{
  "train_examples": 72500,
  "image_size": 64,
  "qk_norm": false,
  "moe_every": 2,
  "precondition_frequency": 16,
  "max_precond_dim": 1024
}
Rows from block 2, named by matrix and row number. Rows with one number belong to one neuron. Each number is 128 + 32 x the weight over the matrix's rms, rounded and kept within 0 to 255. All counts start at 0. Numbers have three digits each.
# fc1: MLP up (model.blocks.2.mlp.fc1.weight, 640x160), inputs 80-119
# fc2: MLP down (model.blocks.2.mlp.fc2.weight, 160x640, transposed), outputs 80-119
fc1.12:079093255255255052053122255000121255130255179080133134037138000147169162228138000000173000000024255255255127000233160173
fc2.12:218168089100108060140144122255000000058055000208255117255185144078237167014000255134097255255088000000174196231206255126
fc1.32:128128128128128128128128128128128128128128128128128128128128128128128128128128128128128128128128128128128128128128128128
fc2.32:128128128128128128128128128128128128128128128128128128128128128128128128128128128128128128128128128128128128128128128128
fc1.90:148122145110115126130136000127116131120226141099164011129120112255118219137129093255125100031133080057000179116120098095
fc2.90:141136255124255092140189115198128115131120092145178000142124213173255118000255088130000093110000119255105255134127129255
fc1.94:148141127124149255203255127120076233255219153000109000145118178202255255124023119255228124190160042255100130000110166123
fc2.94:126128000089000000135180121116130118000124136116224160200255050117220000110000140080100255000000111002200106110119131120
fc1.132:082131134126126155125127139124131128132128150141127106121129129128133117108127116126131133137255142136137127127125119124
fc2.132:128127125131133115128129125141122127129123131128129155128129130130131120124132141128127123128000131134085127131129136125
fc1.165:128128128128128128128128128128128128128128128128128128128128128174128128128128128128128128128128128128128128128128128128
fc2.165:128128128128128128128128128128128128128128128128128128069128128128128128128128128128128128128128128128128128128128128128
fc1.345:168124182000188122113037255070255093218125131177004139000149135113255144097127133084132132241220195094133159126017255192
fc2.345:155000034129000255128126083159106117255064116095185000195115077118125000255138093137105255129000100160111014127021000053
fc1.437:000051255122182255126053213167112255255110165128108159127000000107000255191191000113194000201000021255109214000002136255
fc2.437:137136000166000217100126147149036000120126000112004188098141255000089103000000131125000255000110007000020255137000255128
fc1.489:127050127154251126139125135131127148136131120117126126120123131133141107000105124131094116135129122000123169171134116129
fc2.489:116168129126073137144132112131126139128125128129128127126129179159143120255142128130179128130094115139124124127131120131
fc1.537:000143135039177149135110255081163000108132043119078115000109224117000138116087205042121014163000185255133151156162255234
fc2.537:087165034145126184176132000132022181081120000102118134255123091000098000084136046129138154066133116139104004255139129124
fc1.543:128128128128128128128128128128128128128128128128128128128128128128128128128128128128128128128128128125128128128128128128
fc2.543:128128128128128128128128128128128128128128128128128128128128128128128128128128128128128128128128128128128128128128128128
fc1.617:128128128128128128128128128128128128128128128128128128128128128128128128128128128128128128128128128128128128128128128128
fc2.617:128128128128128128128128128128128128128128128128128128000128128128128128128128128128128128128128128128128128128128128128