config = dict(
    dataset='Sentinel-2 satellite tiles (TerraMesh)',
    image_size=64,
    activation='squared_relu',
    expert_mlp_ratio=1,
    shared_expert=False,
    layers=8,
    lr=0.0042,
    l1_shrink=0.03,
    adamw_weight_decay_other_params=0,
)
Rows from block 2 of a small image classifier, named by matrix and row number. Rows with one number belong to one neuron. Each number is 128 + 24 x the weight over its row's rms, rounded and kept within 0 to 255. All counts start at 0. Numbers have three digits each.
Before each neuron's rows are labels from the 100 images, of 14976, where the neuron reaches its highest value: "top examples" is what is common among them. Only what is clearly more common there than usual is listed. The data: Sentinel-2 satellite tiles (TerraMesh). In brackets: how many of the 100.
# fc1: MLP up (model.blocks.2.mlp.fc1.weight, 640x160), inputs 0-39
# fc2: MLP down (model.blocks.2.mlp.fc2.weight, 160x640, transposed), outputs 0-39

top examples: crops (67); built area (64)
fc1.12:153130127131130107134130135131126132126105198133104125136105119125133105152247128138135133127128121133132126152136144116
fc2.12:122123104130119134151122109147149098134162064109142112118194148137132133107089113142135189127115145151116188117108128132

top examples: built area (67); crops (65)
fc1.345:135132119072134191114129152113120110111107064128137124123126128128162123155196160160124128142097129122123130114095093124
fc2.345:126120128129131129133120104132131132138129153111099133120128128132128052079091104090216126107132128130116119130127146145

top examples: crops (75); built area (68); main land cover: crops (51)
fc1.437:103066125115128132127130131112183124139117130132109129166088131137134130119106139126102131133128119130088130172122127106
fc2.437:121148144130129101111146117126107126128126090081141128137128128091095145132128127173150166129112127126132128126124126144

top examples: main land cover: crops (42)
fc1.132:124126122126127131128130125122129128129120116157132120124128130189157123124124131128108131130111128127123122128129125141
fc2.132:130128129126127126129128128129126129127126129078128128125127131125126128126126128126129129128127127127127127128124128136

top examples: water (79); main land cover: water (50); flooded vegetation (40)
fc1.90:127125153130132111126128132087128105128128116113126131127143128160129127126128129082128126129126133151128160122126126123
fc2.90:128127091127128128133125137000128122165155163129131127132128125152122137128109123129128128129116129127127127129128127124

top examples: crops (79); built area (63); main land cover: crops (56)
fc1.537:145128105080134132184103131146131156131131138135128112127107125122122128108110127130133119117126171096126128122122118106
fc2.537:136157147129127056134129128197129123102127076143129084006131125128127127124255121141132129120130124104128126122124118143