config.yaml
model: "image classifier"
dataset: "Sentinel-2 satellite tiles (TerraMesh)"
train_examples: 72500
image_size: 64
crop_scale_min: 1
horizontal_flip: true
targets: ["main land cover"]
num_classes: 9
arch: "vit"
norm: "layernorm"
norm_position: "pre"
activation: "squared_relu"
mlp_ratio: 4
head_dim: 32
fused_qkv: false
bias: "none"
qk_norm: false
layer_scale_init: 1.0
parallel_block: false
inner_norm: false
moe: "soft"
drop_path: 0.15
num_experts: 64
moe_every: 2
expert_mlp_ratio: 1
slots_per_expert: 1
shared_expert: false
patch_size: [4, 4]
conv_stem: true
layers: 8
width: 160
positions: "learned"
pooling: "mean"
label_smoothing: 0.1
loss: "cross_entropy"
residual_init: "scaled_by_depth"
optimizer: "soap"
beta2: 0.999
lr: 0.0042
beta1: 0.95
shampoo_beta: 0.999
eps: 1e-08
precondition_frequency: 16
max_precond_dim: 1024
one_sided: true
adamw_lr_other_params: 0.0011
grad_clip: 3.0
l1_shrink: 0.03
ema_decay: 0.995
steps: 32200
batch_size: 128
epochs: 56.8
lr_schedule: "cosine"
final_lr_fraction: 0.05
warmup_steps: 640
weight_decay: 0.03
adamw_weight_decay_other_params: 0
Rows from expert 49 of block 3, named by matrix and row number. Rows with one number belong to one neuron. Each number is 128 + 32 x the weight over its row's rms, rounded and kept within 0 to 255. All counts start at 0. Numbers have three digits each. After the name is the row's rms in percent of the matrix's.
# up: expert up (model.blocks.3.mlp.up, 64x160x160), inputs 0-79
# down: expert down (model.blocks.3.mlp.down, 64x160x160, transposed), outputs 0-79
up.8 580:128127127130129085128126099255112128132132128128119122129255123128125128129131143218127137128127127127128125118119151128133255127136128128127127128127128127129129129127122087127089121127129125090129128128128121128128128119130131099128128128
down.8 664:131128136123129128132129127128130126100131124141127125128127128127123129126127135113107129128128128128143131129148255183129063131139156202129124156133101128138127127125126132128130122080108128128128127123132139179088126130127128171123109168
up.14 592:127120127131126129128128128082123126134177146126128112128128123115126128092151124131063113128199217207067128147127131126129143163145127125130096125149127128135071096130210128114128127249128123129130128019142130127128128128161129130141178142
down.14 684:078126200129126127132123153127127122132132127117129129125143118131150124124167174118089000119104127132133129085106130127135154145153130157151129130097127112128129130113125127128162062123129128115127127194125136131127119128126126153131146131
up.148 792:142124048127128129127172000128083127142135148127128174096093128127131128129130091132130123128128092128128114141068129128140132184135094153139126062088128129163130128130119126128128113158103097129255129128039129146163141092131128128192128150
down.148 680:109132137088184128133127255123127101117112116130134125127130128123149130152155128069128132125205128173145129125151127129106119112198137131145123181130119105032128039116129153127128127097123234128101116127129151127027095208130122132125129127
up.151 535:207127128136164129129152123127128128128127152128128037131127129127129116117128128128129125128126126117128153132128135125158129128131128128133126119127132118128058128127141127093128127129127128157116118129129128222129131129136118128156133127
down.151 479:033125128125130098125000128132136128125133055129130128121132128129095128133105128128131130130128130130134130122132130134117129124131123027128143127121123111126138127125129127129137132128141127082113128132129138124104111135126128132126128127