{"arch": "vit", "dataset": "Sentinel-2 satellite tiles (TerraMesh)", "fused_qkv": false, "expert_mlp_ratio": 1, "positions": "learned", "optimizer": "soap"}
Rows from expert 55 of block 3, named by matrix and row number. Rows with one number belong to one neuron. Each number is 128 + 24 x the weight over its row's rms, rounded and kept within 0 to 255. All counts start at 0. After the name is the row's rms in percent of the matrix's.
# up: expert up (model.blocks.3.mlp.up, 64x160x160), inputs 0-79
# down: expert down (model.blocks.3.mlp.down, 64x160x160, transposed), outputs 0-79
up.33 474 [135 133 128 128 128 131 131 137 128 127 128 106 131 229 149 174 133 121 114 118 131 133 132 127 113  79 234 128 148 116 219 114 128 126 128 139 138 131 133 127 128 107 142 116 128 126 153 126 126 126 101 117 122 114 133 137 127 133 123 159 132 129 108 134 128 115 123 125 133 114 149 132 125 129 136 136 129 135 130 124]
down.33 698 [124 129 139 134 128 130 133 127  60 130 133 129 125 129 126 124 135 133 139 128 127 127 162 131 133 139 136 135 133 127 129 211  89 149 123 117 152 156 127 136 137 124 126 200 128 126 125 114 129 140 124 129 127 255 127 125 131 129 128 133 128 132 163  57 124 135 133 126 130 123 118 149 128 130 199 110 130 130 122 131]
up.41 408 [126 134 110 120 120 128 124 132 100 126  98 124 120 131 130 158 129 126 117 126 135 126   0 137  69 127 119 125 141 133 135 127 166 130 127  71 147 112 114 151 124 126 139 127 127 160  96 112 129 152 144  99 128 128 126 131 106 159 120 123 129 128 129 128 147 147 116  91 126 110 128 113 124 126 128  98 138 143 111 129]
down.41 559 [120 128 122 120 127 129 123 141 138 137 170 139 129 114 133  87 206 126 111 130  67 129 123 157 134 129 129  40 129 136 116 122 145 130 133 134 126 165 127 134 110 148 118 129  72 141 129 136 126 118 126 128 128 125 137  56 170 130 131 134  72 117 126 131 127 128 129 134 112 103 118 146 128 108 128 131 126 128 126 131]
up.68 933 [129 128 129 125 126 129 129 129 125 118 115 150 129 129 128 189 134 127 126 126 128 133 127 140 123 186 128 121 128 127 128 126 127 127 128 128 129 128  97 128 127  62 128 120 128 127 128   0 128 126 127 130 126 127 150 129 128 127 128 207 128 127 128 130 172 128 122 126 158 107 113 128 154 155 130 128 129 133 129 126]
down.68 399 [125 126 126 129 129 121 128 128 138 121 139 118 127  89 130 111 128 126 129 163 130 123 134  96 137 130 138 122 142 130 123 154 112 151 125 117 131 132 158 129 128 255 126 129 138 122 122 182 123 128 127 129 128 122 130 128 135 128 127 125 131 127 143 123 129 127 129 129 123 120 126 128 132 125 125 127 126 130 132 121]
up.81 582 [128 177  88 126 120 128 128 127  89  59 128 128 135 187 128 127 137 127 130 128 203 129 112 141 113 127 103 128 135 128 131 128 105 128 127 125 128 128   0 124 128  61 149 128  83 124 190 130 178 151 128 113 128 127 124 164 117 136 128 128 128 127 129 128 134 162 128 128 129 128 128 131 128  73 135 144 128 133 129 128]
down.81 801 [114 120 126 125 126 126 132 130 128 135 131 128 120 129 127 126 113 128 130 129 115 128 115 142 166 129 136 128 124 223 129 116 127 154 128 113 132 160  53 129 130 127 128 149 134 128 128 128 128 124 128 120 129 128 132  73 155 126 132 129 129 123 135  72 127 128 128 130 128 114 126 129 133 128 126 120 128 134 128 130]