From a checkpoint of a small image classifier: moe soft.
Rows from block 4 of a small image classifier, named by matrix and row number. Rows with one number belong to one neuron. Each number is 128 + 24 x the weight over its row's rms, rounded and kept within 0 to 255. All counts start at 0. Numbers have three digits each.
After each neuron's rows are labels from the 100 images, of 14976, where the neuron reaches its highest value: "strongest on" is what is common among them; "colour at peak" is the nearest of a few named colours to the mean colour under the peak. Only what is clearly more common there than usual is listed. The data: Sentinel-2 satellite tiles (TerraMesh).
# fc1: MLP up (model.blocks.4.mlp.fc1.weight, 640x160), inputs 54-107
# fc2: MLP down (model.blocks.4.mlp.fc2.weight, 160x640, transposed), outputs 54-107

fc1.590:131132132143123155128149129255136131130131125110129129129167126131127128153127165117161121130130128127129150121128130134089132146126128128067124128129128130129160
fc2.590:128115129160115129127130128000128129140124048169143150128127133125130126122109128138136128128128129132128130133124128129128105115127112129255128128130164170125129
strongest on: trees; crops; built area; main land cover: crops
colour at peak: brown

fc1.305:138105127133138113159135147143126161178114110127157108137102095083129112127143128138153131124131105117114112125109129127090126123082128139158128084132194128140132
fc2.305:121109121131122110124117127091131129136153117159153130128139117126127125129129094128131111113146129128165154128151115128143133123140114121121105134124102138135128
strongest on: trees; flooded vegetation
colour at peak: brown

fc1.252:133131178127143132129127129141056149128128129128127129128128130128128130132129124140118132132128117104126124136129128129128101134128125128122121196127114127129147
fc2.252:117158125119114127144138188105124192129125129131142126148128128124071148128130123148130129130128140128104128128126136124128129120107126137128125129117138162130127
strongest on: snow or ice; main land cover: snow or ice
colour at peak: grey

fc1.249:121128127131127128128111124127124128128129159124126000150136128131129126127128063128129130130128147129127114129142118140129129128128164127128128127129122128127126
fc2.249:128130127117129111170121133123128127126131128127126255125128150127126139135127130129154127128127127106128128125124128115127134129098173134132126130128125118126128
strongest on: built area; crops; water; main land cover: built area
colour at peak: brown

fc1.382:129193131127126238082144130114128128129150118119138128130127158129128126129119128144131129129099127140116122086139127129079122119128253120118136108128137118114126
fc2.382:081060128138129021158128128230128119127128128139098128128128101128138128119130130129172129128140128128129156130087128127194115142128128127137128194119141121132128
strongest on: built area; crops; water; main land cover: built area
colour at peak: brown

fc1.9:128132127127118128149111126128128098119080130049128120127130131115141128062135130128127127132135131121127124139130129080120087128137086111109127161122136082130202
fc2.9:124128132128148129128126129127128159113140126208128126131128128128127128135128128131128137128100129128124128128119129243128123128126129128120128126103127190143128
strongest on: snow or ice; main land cover: snow or ice
colour at peak: pink

fc1.283:085103115101135129126137129118144129142134129101129129109127119161120096133111105090237127110173127131167104149144065171128106152133092113131127147131126126125141
fc2.283:134119165129126123122111128134120131077127127190123109162137160086129127124170153146127139129115189129123123094124138110127102130116185127067125132085143120112128
strongest on: snow or ice; main land cover: snow or ice
colour at peak: grey

fc1.139:215117145118134127123128131147123129130133123122135127127131127131128127123126170139141128123148141129127130104115134121128119255132077124134110160118114127119127
fc2.139:100131126130129128100111129127130130132101128131121129134168135125136125131114125120133125129119128122129140136206118099073124000015122130088132102127129127122129
strongest on: snow or ice
colour at peak: brown

fc1.300:144074125107105128127088128127141132124130128158127107124134101136123119170130144128124128128125129128128133128135064164128129128141092122129175125128127129128114
fc2.300:171117093128138142126127084125127156129138127126081100133126129136093130079128063129134148129139175127161142145127141135128067158126113109132148109140123115126115
strongest on: bare ground; main land cover: bare ground
colour at peak: brown

fc1.86:115130131139121131134134128129130119126128099130128133127132138129131129128124131150134126126165127158129156129124125127117101127128129127131211128129130128128127
fc2.86:128140128127090128127126128113140128129106128065128119133130111088127128182251118128129093126131121128133134156129131125131128128089126130136255132104130127108127
strongest on: water; crops; built area; main land cover: water
colour at peak: green

fc1.335:152128128128122059127131129129055133135125129142128132136122129127128154242127124151129125126077128141128129128128128126134127085136119128131141122128130128147128
fc2.335:131128125116157154148235127121162131083130128081126128129163127141129127141125130127129128123127126127127127128181035126139128149122128119126128123124129132127124
strongest on: crops; main land cover: crops
colour at peak: brown

fc1.244:127114128126126122129130127128202128121132129116118125142136126136127119142070128184127125127134144149137115094076156159076075132134117111130128125128104151121173
fc2.244:125126123123109096124116129130127130136128035159165153145121129138065120127181160127172128189128132129128173128142105036143119132111128128131123146126130113132128
strongest on: snow or ice; main land cover: snow or ice
colour at peak: grey

fc1.346:124129128133121128128112102128124128128129205128111000149140128131129126127127078131129130128128142129127122131128116137128128127128131128129128126129127128126125
fc2.346:127128127127129108128115131127129128125129052129130255129128144127128128132128130129128124128125129118140128122125129101126130129128139166131127131125126103128128
strongest on: built area; crops; water; main land cover: built area
colour at peak: brown