config.yaml
model: "image classifier"
norm: "layernorm"
norm_position: "pre"
patch_size: [4, 4]
beta2: 0.999
beta1: 0.95
max_precond_dim: 1024
batch_size: 128
Rows from block 3 of a small image classifier, named by matrix and row number. Rows with one number within an expert belong to one neuron, the router's apart. Each number is 128 + 32 x the weight over its row's rms, rounded and kept within 0 to 255. All counts start at 0.
Before each expert's rows are labels from the 100 images, of 14976, where the router gives the expert most weight on average: "top examples" is what is common among them. Only what is clearly more common there than usual is listed. The data: Sentinel-2 satellite tiles (TerraMesh). In brackets: how many of the 100.
# router: slot weights (model.blocks.3.mlp.router.weight, 64x160, trained with AdamW), inputs 0-79
# up: expert up (model.blocks.3.mlp.up, 64x160x160), inputs 0-79
# down: expert down (model.blocks.3.mlp.down, 64x160x160, transposed), outputs 0-79

# expert 34
top examples: snow or ice (63); main land cover: snow or ice (57); bare ground (49); main land cover: water (37)
router.34 [137 125 121  93 116 109 167  93  91 109 109 123 124 182 146 171 189 160 136 142 160 208 122 155 132 144 100  99  98  80 132  97 133  82 113  94 181 103  75 176  84  87 173  77 165 112 112  70 131 111 159 129  85 125 141 147 104 148 116 165 134  75 123 165 149 122 109 155 126 109 153 144 158 125 176 112 132 151 123  74]
up.120 [111 127 122 119 122 128 128 128 128 107 122 127 127 130 123 132 132 125 128  79 128 129 101 131   0 141 128  98 127 128 157 128 129 165 159 129 129 131 125 255  88 124 130 121 129 140 227 126 141 128 128 128 126 125 129 128 128 138 128 129 128  71 128 139 236 127 128 128 134 127 143   0 181 128 129 128 177 131 129 127]
down.120 [127 150 130 135 134 119  59 184 141 151 130 116 139 127 123 105 117 136 139 137  94 125 121 129 103 128 135 182 102 116 105 172 127 118 131 114 102 170 138  40 128 143 130 133 105 121 154  60 166 132 122 141 132  78 163 129 127 124 153 148 124 151 121  70   0 125 132 146 126 125 125 168 106 126  59 127 123 126 109 117]

# expert 11
top examples: bare ground (85); main land cover: bare ground (55); main land cover: rangeland (42)
router.11 [ 85 109 117 111 163 172 192 155 158  86  94 113 121 143 169  63 151 172 118 167 108 121 129 143 138 115 137 172 183  92 129 124 168 138 146 117 135  63 160  86 117 162 144 121  97  85 170  95 160 110 137 151 165 139 116 161  99 141 188 201  80 133 120 146 206 135 187 146  77 136 147 161 117 101 102 130 172 123 127 109]
up.67 [128  80 184 127 141 111 129 128 128 120 125 213 140  16 130 128 128 115 110 126 124  68 127 150 128 170 135 128 128 127 128 128 129 129 112  49  26 101 128 128 129 127 137 128 128 117 128 115 127 128 128 145 128 138 128 131 146 123 128 128 128  81 104 128 130 129 129 110 126 121 128 130 128 208 127 128 128 127 136 128]
down.67 [120 128 127 127 137  75 114 127 100 140 129 127 127 129 118  55 171 124 133 139 172 134 154 128 189 121 130 177 134 140 119 130 128 105 125 161 112 128 142 141  56 127 115 132 127 128 127 126 162 129 128 131 159 242 129 135 127 130  94 128 130 127 133 139 128 127 130 137 141 137  92 115 120 129 136 122 226 139 132 123]

# expert 5
top examples: trees (96); main land cover: trees (88); clouds (68)
router.5 [112 100 168 138 100 197 177 147 181 139 143  76  86 103 169 144 159 114 111 197 111 111 132  99 127 116 115 143 173  97 122 162 122  88  94 142 115 116 134 129  88 115  94  79 134 147 131 149 157 126 132  83  82 165 131 126 118 175 188 109 112  83 110 155 106 117 114 127 143 129 141 142 116 170 143 136 158 142  96 106]
up.0 [ 89 143  80 105 130  81  84 100  84  85 119 160 120 125 106 171  84  82 121 171  85  80 112 154 171 149  79  80  94 176 136  86 140 169 145  99  79 155 141 176 135 105 115 134 126 155 136 172 171 162 150 115 127 151  89  84 168  81 171 175 145 108 118  82 117 177 145 113  85 104  98  81  83 106  79 136 171 139 108 153]
down.0 [ 66  72 118  88 154 195  67 107 149 124 150 155 133  65 153 109 171 159 108 114 187 136 192 146 143  89 109 117 115 159 132 126 122 130 156 108 149 116 187 150 124 191 149 105  78  87 149  90 123 151 102 112  72 108 179 101 108 169 114 139 105 127 191 104 137 149 147 153 108 151 133 121 151 149 172 110 188 106 153 105]

# expert 45
top examples: crops (100); main land cover: crops (97); built area (89)
router.45 [139 132 110 106 121 132 116 109 122 159  89  95  79 145 169 155 139 155  56 128  72 141  91  97 128 155  87 189 127  76 105 100 135  65  92 137  67 108 150 201 116  88 112 105 155  98  80 126 100 108 141 135 107  97 114 170 141  87 138 121 106  63 141 111 121 114 126 133 179  76 105 134 149 165 151 134 140 169 136 118]
up.1 [128 217 128 128 128 172 128 128 128 128 128 128 128   9 128 128 128 128 128 128 128 128 128 128 128 128 128 128 128  87 128 128 128 128 128 128 128 128 128 128 128 128 128 128 128 128 128 128 128 128 128 128 128 128 128 128   0 128 128 128 128 128 118 128 128 128 128 128 128 128 128 128 128 170 128 128 128 128 128 128]
down.1 [128 128 128 128 128 128 128 128 128 128 128 128 128 128 128 128 128 255 128 128 128 128 128 128 128 128 128 128 128 128 128 128 128 128 128 128 128 128 128   0 128 128 128 128 128 128 128 128 128 128 128 128 128 128 128 128 128 128 128 128 128 128 128 122 128 128 128 128 128 128 128 128 128 128 128 128 128 128 128 128]